From a checkpoint of a small contrastive audio-text model: encoder norm rmsnorm.
Rows from block 5 of the audio encoder of a small contrastive audio-text model, named by matrix and row number. Rows with one number belong to one neuron. Each number is 200 + 40 x the weight over its row's rms, rounded and kept within 0 to 999. All counts start at 0.
After each neuron's rows are labels from the 100 clips, of 14848, where the neuron reaches its largest size: "peak in band" is the frequency band that holds the peak; "lies over" is the class under the peak. Only what is clearly more common there than usual is listed. The data: synthesized solo parts of chorales (CocoChorales). In brackets: how many of the 100.
# gate: MLP gate (encoder.blocks.5.mlp.gate.weight, 1024x256), inputs 0-63
# fc1: MLP up (encoder.blocks.5.mlp.fc1.weight, 1024x256), inputs 0-63
# fc2: MLP down (encoder.blocks.5.mlp.fc2.weight, 256x1024, transposed), outputs 0-63

gate.139,191,206,180,317,159,161,138,204,146,207,146,166,221,111,225,235,197,175,153,243,239,92,245,192,196,208,174,169,248,189,216,198,202,114,216,232,82,206,241,192,269,176,149,264,190,139,154,238,214,209,189,291,171,174,219,153,143,222,219,206,188,149,163,156
fc1.139,201,163,154,180,263,295,254,230,235,213,264,164,186,191,276,201,217,202,183,172,182,182,139,220,196,179,220,208,234,225,236,199,170,176,228,177,213,251,193,230,196,241,113,203,201,204,249,220,273,153,195,156,172,125,203,256,190,233,244,207,195,159,247,237
fc2.139,210,284,204,189,185,197,145,206,219,240,194,201,194,153,213,190,183,200,185,269,187,193,144,239,235,264,181,233,273,223,220,165,207,230,242,210,225,198,165,221,181,212,214,203,193,212,229,228,161,205,153,186,226,271,207,161,206,177,250,216,215,269,142,188
peak in band: 1000 to 2000 Hz (79)
lies over: F4 (65)

gate.435,217,142,227,226,248,174,209,209,253,147,120,202,278,223,212,232,218,165,137,183,159,297,220,258,256,231,109,207,304,143,207,220,189,195,239,267,174,185,210,209,200,175,154,178,209,209,165,226,264,176,187,193,206,278,116,182,155,227,224,195,220,169,240,135
fc1.435,203,241,189,140,229,208,136,178,181,164,167,199,232,126,250,145,218,212,192,267,158,134,186,271,207,229,141,205,184,205,216,253,212,226,138,279,190,201,172,183,183,169,227,199,176,189,144,206,222,191,210,205,204,160,167,179,203,227,165,230,172,153,190,297
fc2.435,256,178,174,199,187,241,220,171,163,102,126,203,161,279,189,141,108,198,198,194,205,178,201,175,127,154,201,211,150,204,93,206,204,253,225,171,273,208,230,176,216,165,222,217,301,221,232,306,186,210,144,260,177,197,210,139,249,174,178,191,256,174,197,160
peak in band: 4000 to 8000 Hz (61)
lies over: G4 (39)

gate.121,192,244,221,220,205,191,239,201,131,174,127,246,245,236,233,184,188,224,207,175,253,153,182,294,197,190,172,219,130,188,288,196,116,175,225,229,199,180,237,200,214,243,218,150,169,210,125,285,167,289,217,183,156,182,268,193,229,159,156,130,221,234,224,256
fc1.121,207,204,202,261,207,215,197,175,153,261,248,200,153,177,153,179,133,153,247,174,245,164,199,215,259,204,203,120,180,152,175,154,174,163,183,159,248,260,157,178,246,152,280,159,200,215,208,240,161,218,289,207,188,251,233,216,191,207,246,264,174,234,219,252
fc2.121,295,211,225,277,192,197,244,121,235,217,257,212,188,196,144,225,195,205,231,185,149,144,213,210,203,217,231,146,85,188,153,194,215,150,180,175,204,261,218,178,192,143,221,216,178,202,230,256,189,165,205,206,128,259,257,111,174,118,177,247,233,237,166,208
peak in band: 4000 to 8000 Hz (56)
lies over: A3 (33); C#3 (31)

gate.597,193,171,259,223,139,282,269,172,220,218,220,147,271,145,183,239,143,202,187,221,272,253,114,97,265,238,322,231,202,289,218,209,205,223,208,109,157,235,192,205,252,221,138,161,153,221,269,229,196,298,206,230,193,215,221,205,176,199,158,244,217,137,189,208
fc1.597,190,332,155,269,206,176,218,199,198,177,150,121,156,167,163,184,265,269,190,153,220,195,142,200,182,125,195,145,221,208,132,254,150,213,243,232,167,204,159,170,272,146,264,196,208,168,235,171,207,173,222,239,211,165,161,190,227,226,106,225,258,195,184,168
fc2.597,228,134,161,184,185,213,128,125,150,153,196,177,207,188,126,198,111,160,230,232,183,278,227,204,284,183,209,176,170,203,205,235,252,243,179,244,174,181,273,176,176,237,225,198,295,204,152,255,258,221,166,208,142,247,169,234,231,204,237,188,195,169,212,247
peak in band: 2000 to 4000 Hz (51)
lies over: A3 (51)

gate.292,137,139,161,145,193,228,255,156,188,176,153,197,212,187,136,207,169,270,206,209,222,226,204,174,181,166,189,218,238,251,198,197,251,205,226,274,188,260,218,182,249,263,159,180,215,165,160,269,260,99,235,235,170,213,215,197,179,168,207,244,230,112,161,182
fc1.292,233,221,136,195,190,215,196,216,236,190,239,251,138,187,228,153,201,176,187,217,150,205,124,237,152,155,172,193,230,209,107,137,242,239,165,185,194,197,172,223,200,142,200,166,189,269,200,169,206,231,172,172,168,181,220,222,204,231,230,197,131,272,249,149
fc2.292,242,185,252,215,262,163,198,172,185,230,246,177,180,185,180,175,238,160,166,183,182,205,181,99,191,192,183,163,270,212,171,215,218,271,210,174,202,209,162,154,272,246,264,172,194,153,123,196,192,200,231,152,237,208,224,195,235,209,205,222,177,211,161,146
peak in band: 2000 to 4000 Hz (99)
lies over: silence (67)

gate.495,190,198,183,178,208,200,147,162,133,187,173,181,209,275,167,257,193,266,253,251,218,178,186,266,123,129,169,275,220,232,240,224,216,238,197,205,220,188,217,218,251,206,198,249,127,198,157,216,143,268,185,207,167,308,112,187,148,170,256,270,137,154,175,177
fc1.495,202,237,153,198,274,246,187,209,200,176,152,256,159,185,189,175,185,157,191,190,236,201,274,181,249,182,222,161,236,207,158,149,167,192,233,219,192,170,106,190,161,228,265,138,223,189,231,228,257,200,176,187,223,162,318,210,217,214,173,138,185,251,269,255
fc2.495,267,160,203,247,200,245,266,147,226,206,124,151,217,154,206,255,167,173,205,180,287,179,183,173,277,201,174,235,259,206,225,166,244,188,117,233,136,234,157,176,199,190,206,183,211,136,245,238,263,135,189,180,159,238,209,166,123,209,196,159,210,181,261,195
peak in band: 4000 to 8000 Hz (100)
lies over: B3 (37); D#4 (33)

gate.335,221,175,158,227,205,286,208,257,196,190,127,187,170,211,225,137,170,206,263,216,130,257,210,225,194,194,205,149,241,249,138,175,239,264,231,157,184,185,142,283,96,218,182,184,159,204,214,118,180,224,281,218,191,192,207,232,217,207,226,210,145,231,154,236
fc1.335,230,254,243,232,279,141,155,205,201,222,287,250,146,196,223,129,200,186,222,164,234,232,153,147,186,235,204,227,190,203,166,172,212,177,196,273,146,147,203,215,256,172,253,186,227,173,202,215,210,186,180,209,222,264,246,182,131,199,215,162,169,165,198,213
fc2.335,161,200,202,193,195,259,215,223,144,251,162,206,266,228,208,234,174,286,231,164,183,204,233,170,256,192,231,158,237,250,203,200,203,201,242,201,193,240,205,167,207,232,172,171,227,234,241,205,209,237,276,148,259,201,147,220,204,164,190,230,228,187,221,272
peak in band: 4000 to 8000 Hz (100)
lies over: C#4 (39)

gate.592,203,187,284,223,225,209,207,212,214,211,161,194,214,205,131,213,239,210,200,243,241,244,213,233,201,241,200,204,236,163,186,150,211,211,163,144,185,179,247,242,318,206,209,167,189,221,224,219,178,299,209,211,324,206,169,183,129,199,178,177,196,240,156,252
fc1.592,208,209,148,156,201,162,211,212,221,176,244,218,170,191,205,212,166,91,205,135,194,244,169,104,230,200,210,219,206,167,270,152,186,200,174,292,257,201,162,243,158,268,172,214,249,159,169,240,238,190,233,232,192,166,186,220,239,228,173,179,250,128,239,154
fc2.592,209,224,243,225,203,188,185,207,230,192,205,241,225,239,272,229,281,234,239,225,161,282,219,192,232,151,182,184,297,202,167,199,208,192,242,220,278,142,264,257,199,197,156,208,129,206,267,177,190,300,199,212,220,268,202,238,178,178,182,140,210,160,262,228
peak in band: 1000 to 2000 Hz (79)
lies over: B4 (44)

gate.402,212,213,163,206,252,227,203,280,256,201,169,126,170,170,104,250,173,205,263,183,190,233,132,201,166,184,200,231,282,279,195,223,209,236,160,162,197,162,181,210,225,270,175,190,244,148,171,240,251,106,201,268,137,239,218,183,158,251,253,155,190,244,268,85
fc1.402,243,183,196,184,251,194,210,198,228,221,191,154,312,218,164,298,195,212,263,244,271,295,244,268,185,124,168,230,217,212,205,235,153,271,186,286,134,245,252,183,150,288,156,141,195,168,230,189,236,195,169,234,139,246,280,175,160,206,190,163,173,171,294,123
fc2.402,151,270,187,150,147,259,208,275,215,184,194,170,187,164,229,167,205,191,174,265,142,227,175,279,190,206,171,107,265,254,172,196,272,186,163,207,158,239,220,235,188,178,227,155,142,184,192,237,245,187,194,149,178,205,267,222,187,143,213,285,207,165,186,214
peak in band: 1000 to 2000 Hz (67)
lies over: C5 (84)

gate.407,191,182,120,178,196,167,203,155,129,224,196,144,197,231,142,138,178,268,254,181,222,274,172,153,123,201,207,222,229,243,203,127,141,139,200,112,174,222,169,205,169,263,194,276,137,220,246,163,266,163,226,152,221,170,207,240,211,215,167,133,169,263,182,184
fc1.407,253,239,289,173,211,170,243,192,177,225,170,246,160,173,186,181,222,235,256,203,132,184,231,229,181,182,177,164,182,204,219,189,251,177,224,350,99,251,194,152,164,217,188,151,226,224,222,306,164,246,223,236,198,173,172,149,147,191,290,206,190,178,137,263
fc2.407,178,250,197,196,128,192,180,245,173,271,228,270,195,201,206,207,231,209,306,279,127,148,244,152,137,156,127,194,285,151,154,207,158,248,155,148,152,242,228,140,148,266,166,128,187,247,167,209,197,206,209,247,237,207,255,229,169,143,212,216,174,207,245,253
peak in band: 4000 to 8000 Hz (55)
lies over: silence (56)

gate.235,256,271,252,151,269,152,204,283,182,168,171,201,211,144,226,176,276,174,145,178,150,215,133,202,168,239,243,225,148,174,198,86,185,197,234,141,154,202,180,192,181,168,194,218,194,243,252,284,158,215,262,252,218,107,206,180,227,171,191,185,197,147,199,248
fc1.235,149,152,219,164,194,240,144,184,165,165,224,255,236,158,206,155,166,163,217,206,251,144,119,171,214,167,216,204,203,166,150,306,228,270,238,201,115,180,159,242,206,213,228,168,157,225,220,190,239,206,232,202,232,267,217,167,224,178,173,209,253,149,163,193
fc2.235,241,221,182,250,315,236,179,161,173,219,272,236,196,225,154,205,214,245,225,212,230,198,237,145,216,221,200,210,208,191,181,236,140,168,176,220,185,210,256,118,255,216,249,182,177,198,167,210,245,216,178,214,161,148,188,220,263,98,208,211,156,192,223,135
peak in band: 2000 to 4000 Hz (52)
lies over: D#3 (45)

gate.523,208,193,183,178,204,250,200,171,195,257,212,211,218,222,244,211,204,192,238,178,176,152,225,229,184,149,179,103,212,190,180,196,205,144,282,123,214,168,220,172,239,211,175,198,173,210,207,190,176,158,142,203,261,125,113,270,171,219,188,262,177,189,212,188
fc1.523,206,197,208,183,149,194,201,177,156,149,253,125,213,173,182,152,211,250,190,173,156,235,184,131,196,264,160,249,189,214,246,183,245,221,151,247,248,248,177,150,164,252,212,231,192,227,213,225,180,294,158,222,208,251,277,104,179,164,254,119,243,153,146,204
fc2.523,220,187,247,177,162,162,143,248,204,74,193,149,151,171,228,126,263,113,219,228,250,194,200,249,247,237,148,201,184,162,242,199,298,137,159,244,199,194,186,150,226,230,251,199,152,228,133,196,234,178,192,166,247,181,187,281,147,190,220,122,255,220,238,149
peak in band: 4000 to 8000 Hz (100)
lies over: A#3 (45)

gate.38,132,247,231,216,250,214,167,174,191,186,207,228,193,158,174,202,159,195,189,186,188,202,150,252,142,203,205,200,167,235,173,200,113,225,180,236,190,258,147,257,203,209,248,188,210,192,164,186,174,187,197,225,254,208,169,144,268,251,105,292,128,181,138,226
fc1.38,198,220,226,156,161,131,175,178,193,175,144,197,73,203,170,181,209,302,183,225,262,212,206,136,177,252,199,152,229,211,244,221,233,264,175,170,147,205,203,222,234,187,197,200,137,168,241,194,161,211,208,136,163,182,212,209,140,278,330,140,249,203,168,204
fc2.38,205,208,178,214,229,175,118,165,207,217,152,228,206,191,237,176,219,213,124,222,234,203,245,222,205,179,213,144,214,225,175,214,209,178,250,208,285,153,201,111,150,237,212,205,232,187,259,234,191,190,196,148,244,181,226,178,203,299,143,199,234,221,169,240
peak in band: 1000 to 2000 Hz (73)
lies over: A#3 (55)

gate.72,155,213,223,135,181,221,171,179,179,233,137,216,202,176,213,248,245,203,225,125,215,215,121,202,175,257,164,221,216,217,191,276,191,184,240,124,225,162,227,205,290,271,195,147,196,199,146,127,176,153,174,193,222,90,222,216,186,135,271,194,245,223,218,177
fc1.72,165,124,192,132,206,172,173,189,137,252,111,227,200,196,226,245,212,254,224,146,145,227,172,246,169,285,167,188,133,235,137,264,153,224,179,162,206,127,159,206,191,217,172,180,221,190,134,182,162,223,164,214,197,242,179,224,167,196,265,206,221,169,239,150
fc2.72,214,214,163,213,148,242,200,254,186,221,150,193,225,119,201,208,206,146,202,214,194,164,262,243,133,269,273,181,251,187,143,219,240,187,165,143,153,161,138,212,185,216,187,145,207,192,148,199,236,172,204,102,221,161,175,190,143,258,206,190,228,212,178,251
peak in band: 1000 to 2000 Hz (89)
lies over: A#3 (88)