Rows from block 3 of the text encoder of a small contrastive audio-text model, named by matrix and row number. Rows with one number belong to one neuron. Each number is 128 + 32 x the weight over its row's rms, rounded and kept within 0 to 255. All counts start at 0. Numbers have three digits each. After the name is the row's rms in percent of the matrix's.
After each neuron's rows are labels from the 100 texts, of 14848, where the neuron reaches its highest value: "fires on" is the input token at the peak. Only what is clearly more common there than usual is listed. The data: synthesized solo parts of chorales (CocoChorales).
# fc1: MLP up (text_encoder.blocks.3.mlp.fc1.weight, 768x128), inputs 64-127
# fc2: MLP down (text_encoder.blocks.3.mlp.fc2.weight, 128x768, transposed), outputs 64-127

fc1.606 095:101169090125207127176078142113123129063138152151111155173158157081054125116144078139131149145153108144097130182157079168079123162075101119117180117168108185088138145131128143093117131124043098
fc2.606 091:102162069087128090075129117167108189149131132118144103161129153140126120168115163126103082140108159097201097099129157159131109155111164071170144122081174152174094071096067086090174134133114122
fires on: "c4"

fc1.175 083:099113159148180145109148103080189138150085168100118109133109138138125090160175073204109113144147108099063178123160145117113177126130148145122115166104082122107147091138179158114150076107105072
fc2.175 077:134111131101077093111069131176048109109143110131156148147172087099065116094096142088185136112147167097107138156158093131127076146149086122155166112129160150192122131123097107188126095144122080
fires on: "c4"; "oboe"

fc1.28 060:101120137146128145141131167088109131161121137081076129140067110092174114079064104136112136144182139103080139105125106181140080142089141148153118128098114132064103053063133064080165104145125127
fc2.28 075:127141168141128103112156156145148150163129120110185129093151137142115117079168129129167171150091167105158128098142057196126100108125154137139145151167167165153130166146088149138179101070075146
fires on: "4"

fc1.76 094:102173120144151122132150152114069156102146177119121084080135162166181163139156197074124120087126142105137168162121168178105049142134110120148117142110151089172125140111139165206150107142098140
fc2.76 117:155094147096127140189092108175159168104190136165080142088100087062092103154124144145083167157164150155135075133142082112118118108143102029139153110136157106170102134208162127100145107077097120
fires on: "b3"; "f3"

fc1.401 102:067124135151175146084160067093156092115122115111150114114115126153084076133136063075142129143157080128096160161127142085087098116174172129123157128124165113131100145125161126098108086156143207
fc2.401 096:109076155100138180080152105128116146178086115168081153159191075121131070124152125154133116142153065150151115176120074108122114117144134099137095105154131100154165110149177092088112153149174165
fires on: "g"

fc1.153 090:136208094083129130068139092159150110107131140136103138173190158076105173148087181144102140180129115141141086112154128113150118120098089134154127095159168114165064151155120119193188111084099136
fc2.153 099:139137113118126175114145165136121128120098104163159214195071133151096158053109139155125144118137091152112139216105166164138138167158116109082116123158107097163088108116136086095133203183136133
fires on: "b3"

fc1.445 062:150159092143156121081171170132148129088164139156134137162095107189103177198137118146135075163139119126137058122099145129114118129094099102101154146166114135189161146110123139141111072124113196
fc2.445 070:116134108149117147147134117115124144183095192124109187079147160129175135073192147134096178146138156189168124170143126136119090123184104174137114126111139083085197176123070097153220133129134125
fires on: "4"; "c"

fc1.402 084:100080091165121138136165149113161150089067101113120147119065064071125165102137079092109128126150142128121169138115137080203128123109136165160122120116170127088158095117183153224122153127099128
fc2.402 090:146145124185170133178147059072094142107142121152091128110120087138103104079157136122116083151151153112171109153130124123112057142127074075100086122146118089173094150117104118110102127110124061
fires on: "d4"; "d3"

fc1.707 083:146063121120196105184120085085096114080062109151125139099141146127171209130117073149122125109186135084052144133141099158134091135147132065153178096131119153149149142088135119108141173139112099
fc2.707 106:117182168132146157135133053132086100177178140114145140153109191155157132106088079161075129122126140066172097177056094151158076137099109110168113130173162126140101146125124124078096129189199150
fires on: "4"; "a4"

fc1.15 084:145135126208142083120101162150219170111102102084111143116152125191076055129172114101096104167169091099107165154162140124135108116122155114105164111122141148143153156196145106101175108135087178
fc2.15 082:122110131137128153125127112142110132081123149155126123135130174129186165128126091166108126140097093142112128101169186117099155160146114113128166170137096081188149137119061132097150115118082015
fires on: "e5"

fc1.669 100:074132076090165139109138119177112168158071161117190105131169200082046154148171161097156115149133130127080174120060133116216127108137124089115092092119134149160101052123086159093136127137111170
fc2.669 104:161133120155146085152095107188173221096156144133144106184140154182123106142147173081105163138162092181108165160090142171154153071163106142135135125150126182126100109130142161137109178056072124
fires on: "d4"

fc1.39 072:095110131057174150172142139149137135116157124137102127109133069162123165118090208121110181102154145082118132127194115142170107130138164102113111168124130120095129207172128128158123150115103137
fc2.39 074:105132200143129125111118050139163116144157075151145222144122152196143160135150046178131099120194077148167169134130135126154110107158126131209132120118144149106083121150171156103124123142146101
fires on: "a"; "g4"; "c4"

fc1.458 088:087135082151151117115130104110202097135149144089131134135171087142114158100158113124221134169155138119083132099062143104108067170119108124080081102195165110114153084180154079113103107062081122
fc2.458 087:131088130130155133127105123157058090165150167149124077093141159149128119128107208145106175087101126119183133101154096118121136159097135159080136156145088094182065110136107156144127134088121132
fires on: "g"; "e4"; "g3"

fc1.574 085:169147096135089133118154161145062109120111148133111093098114082081129141101060070182150053156132093102176113136119120090121107197142152093083112114195144111135084090134098132152096085172067142
fc2.574 093:121113189161171086161111088150169147130111112129105143092128117134154066138181116061158151130181141121131176137148175154153113076092051178135110145081151121127174133170144130136142152081170112
fires on: "a"

fc1.509 125:138130102144164116183129083062100073078108180080121104129164134117129105144075196132121110147186137128105171115149132128117073113136132134131172151129123135102129156108132127137124160142102188
fc2.509 133:098122043119142140149155133137129103168184089169109165061063115179095097122137128125142097127140164194178123160100141100056124174103087133167136039158144144132135098125121090123127130080108102
fires on: "4"; "f"

fc1.396 101:163117078175183107144149179127106124159170183154096158169105151092161163125075144119172150154184166148150117174119102151112166089125103161113140086133124099119162133152145167140124173141135086
fc2.396 105:107114144100144110097129051142107128127096070125141163161124107129140193153119103118119058178133165154180127134146085117157126077149158129185141145100115137093193107149158072112095162105118098
fires on: "c4"

fc1.381 110:148133154135148147099097105133094132083109159172121126153145121145175131152112138101166154201118112156081115149136104162135116194061107105189146090179158103072144137138151122148137160122168109
fc2.381 103:101239116089186085110182151105140157152105144121089126121123096104127087143081193159131094100117163171095084148084170123125185170132143098166167154065073136169143101103096092122204108116147140
fires on: "c4"

fc1.259 126:143165150073146195092124129115134068072140143071125069150116094118114157152160124124134074088151074150126112127123178121109110124110135107073087101180141052107128130166078089139079166097102133
fc2.259 131:134130097144091134148126089105184165079099135110148091159065132132085126164152158152043129089123073121121213103118134154126074123157160101146130137141071115128117119188108131073093147136108101
fires on: "b3"

fc1.26 087:138098137113139133135108140124124106081105092106086127148099128175142079144118137170141151167142078142115177149154083127142118142177123125105196117077096118177087101092122101192097131142197185
fc2.26 118:103154138111179103136147101105138108144083187141159104162163124132116196127156062159116141165125181082165157187154121150096058148125137145172171140106164130127087106100112169121105177118108115
fires on: "4"

fc1.178 087:123086106141155092147099180115184121174113149125111186144115115122131103164095141102095193117155149098091114180195085150114116100110111134119099081159163109096186187127157112101149133103108082
fc2.178 085:109127142141133107127105144176141133080185127125142168131081130096113131073157127177119054161142089115184126106123119154134119083180120138121142113121110099138141113159158084137109202128101136
fires on: "c4"

fc1.237 092:141102114143107127094130122197107120146138159099119118127170156168131158136148106113123157156136115124081142126057123119138117149091085121126124103121121157104091113098110107139067137076129204
fc2.237 102:096085104150117193161100082141089134162122155136139180171165151155110109115137089098151129117116132098122170083110144177109143063149117217093165112153124190134126128136148125138133135168107072
fires on: "d4"

fc1.191 087:098147135120135115103188138136078081073131130089103056142152156046128199121180081116091128154097100082127182170184099123117134121142125107135100107138104168142110115098035083110113129135127148
fc2.191 094:124160122161146119178165151153108142104100142154136113192172163144114090100152123128087164139076127105129088069102142087156099113124160176137037096118051143094145130121132091130054100118137105
fires on: "a"

fc1.352 090:109099136152147132144136107160112157081104103111084158198095147078120107113157079111094157123164104114047129164188100161009082098145132088116128203129150108101135151129148119144082170125111172
fc2.352 094:116104144116085172074161117102180124120082120096179070139190122176137140124108171132154135141083109091141121098080132181205169129178070142114149109120139110138109089065077107126134112102139094
fires on: "g4"

fc1.369 099:070108175184102109196115101165145141094136134133120169128174145194144193143127133134137087133168134155141111142104146127159123101186116066116140179110180163117186081125143111085183164156090085
fc2.369 108:158153097057126093113143141192176133133121147154176125160080132161128106126151095168086073098113214116123153116140133126187102172140154143081139130192110105183115165214180158134110078108154082
fires on: "e5"

fc1.83 099:102162121091150125092122130141075131154118133133135143140165118076156104109061119108151110174079061154089188128127142138179089130162100194169113084121154071138093148120175125130157070193127114
fc2.83 123:083182086100155093143155168116112105156101115148158100225080159176121077068100143138168114128103150065152129126082143133168092134105056107085081146099161130173061142172132120107137145130143159
fires on: "b3"

fc1.173 111:140086110106142072078135128197113115096096177087141122072151164173142139172140135097143127202109139090103200112070099123170146088145095175134124118125134156079122114097128114078148107132098142
fc2.173 123:092104113117077145145110079187114136194107185105125167196138104163115155146154174123158104137095136078179104113130161104156129107128085118129138226102129165032103123187162121134128101121123146
fires on: "d4"

fc1.243 096:090140111121174103116134147089159107118169110142091156138080193046172156111170142163076153154183142092109141180160172127165134181148116100124125124112165106160094168125131103137170155163059158
fc2.243 097:145144203171147158111129118138168086126057150138114167126048154083090141123125139139098098099149143124104115141145169142133176133049108088146145065167117125117156145122086135155137157138160134
fires on: "a"

fc1.34 077:071156136162101121165096167085074162099086231149154081084148112112053152131142110119155208137163130119147149155071170148143166089106151117100136154161139132161154108145131140126130135166136148
fc2.34 082:126087142150168137056084112109164123089120057048131141180142219159183116107111122109159113118109195156167157135085155154157058105153153133177128165119134172112119138175121190146134182135141105
fires on: "d4"

fc1.614 113:097171188126132196151114174166143104079117148112142087129152134143133140134198145105094127089145124146137111129175147197107131150148133158108102105212162096152128130090115099130119197138090101
fc2.614 106:204103118139123099150183149057125092145099102141119088106129113173115124126147132116109109105138075127139196152102149059130158101076144138137198174119067074123161125192119162163106124085166167
fires on: "b3"

fc1.30 121:102130106110141114090117127104114098148107114112143128171118152042135112146065130153099112128031087119129115117118101160176077108137067124118071116125110117155083112153106095143166041160137142
fc2.30 108:158128180102100176147113104137121149133167141167117093119063162118101058111138097112168116140129154125122159076127128182133058164121091153125108110128107145161056192152112205089130102142096080
fires on: "b3"

fc1.595 089:111098107109095117102141162110092095162148160100149150156124132158147152123137122058132154123175124146108129118160097172152094088076143144114061091092180121108077177077149123099112142107141118
fc2.595 101:105087155116073103159176162146174159113124161123113149158075127102145048161154116148168151132102115110209155097092072194113081120177171164115159111113137116128125118145117075137131117093123174
fires on: "4"

fc1.329 085:181116142130135144142144129107107199132174135081161127096107164053181171143141098081156156073154115179162146117068134068177085124084147168081144155126142163113118170120135173125164129147163120
fc2.329 073:074136087133126123128160145131157081219092162139165102114161091160133137082126114099077121143097127141099147176121177144149161069183101137183162124152116132118093187130097102183105079144173161
fires on: "d4"; "d5"; "g"

fc1.63 076:137101107096136128099169204117176169125150124095100108156136145082161125099159114092111210178182127165123167100140096136155122112129150140137120077085179061084097120118110117128133150075115110
fc2.63 087:071078145072113166112169139097166165134132139093137122149127114147107123118125122147145103093169126106162121169147066174108108106174180154159128160161160103132128089120143165166145119135134163
fires on: "4"

fc1.601 083:117156144102132095098168149178118143202128080149084089097077149099166107137142135119108101125166113128101080124112115162159146088157148083103139091089150086076161101148132089138141134144207147
fc2.601 093:159121124116158175126135171110149145112101148168129181182088137109139135139118165169144184128113132115182178107122099175100120121127109105146112114131166139072118058178150198161115159127064154
fires on: "c4"

fc1.79 098:103097124150096097085175138123135157108115126133096121102124112142076112089136141078130120145083129139163099130072098149188038121112130082147167108092152172130169108078201103147173121085119146
fc2.79 106:109155132158182143202084118141126121122128083124077163127098138109094184138135105126077088202127156096104138154141109147101070132113122136138089137092122085077121089183087117093159133107135092
fires on: "g4"

fc1.166 085:076094065060134096105098195157136192150155129116127150122124113167126098134111131093169172192135116128124146091113087152122107091118159144111107137130113162093118074181162086077073137129139117
fc2.166 094:111074096108178163189137078191095128105074128130149125159131138156136131096133147156160113168122112105148150115095067164126147151163155149126163167120129076086113139113111095120140139081035149
fires on: "c4"; "d3"

fc1.566 068:161148110115106148114187110153166156129140103060153166161181119157169166149102142115129079191139144104099076101147135058078139146016100130118133155163123131115110146196065129139137121185133104
fc2.566 085:140101154148070101093016194085152176138163179110153101081127108099098112135160081122119142132174145129132180110129126134159080121176105135126122146155139122180139102112139144088145125127126157
fires on: "d4"; "d5"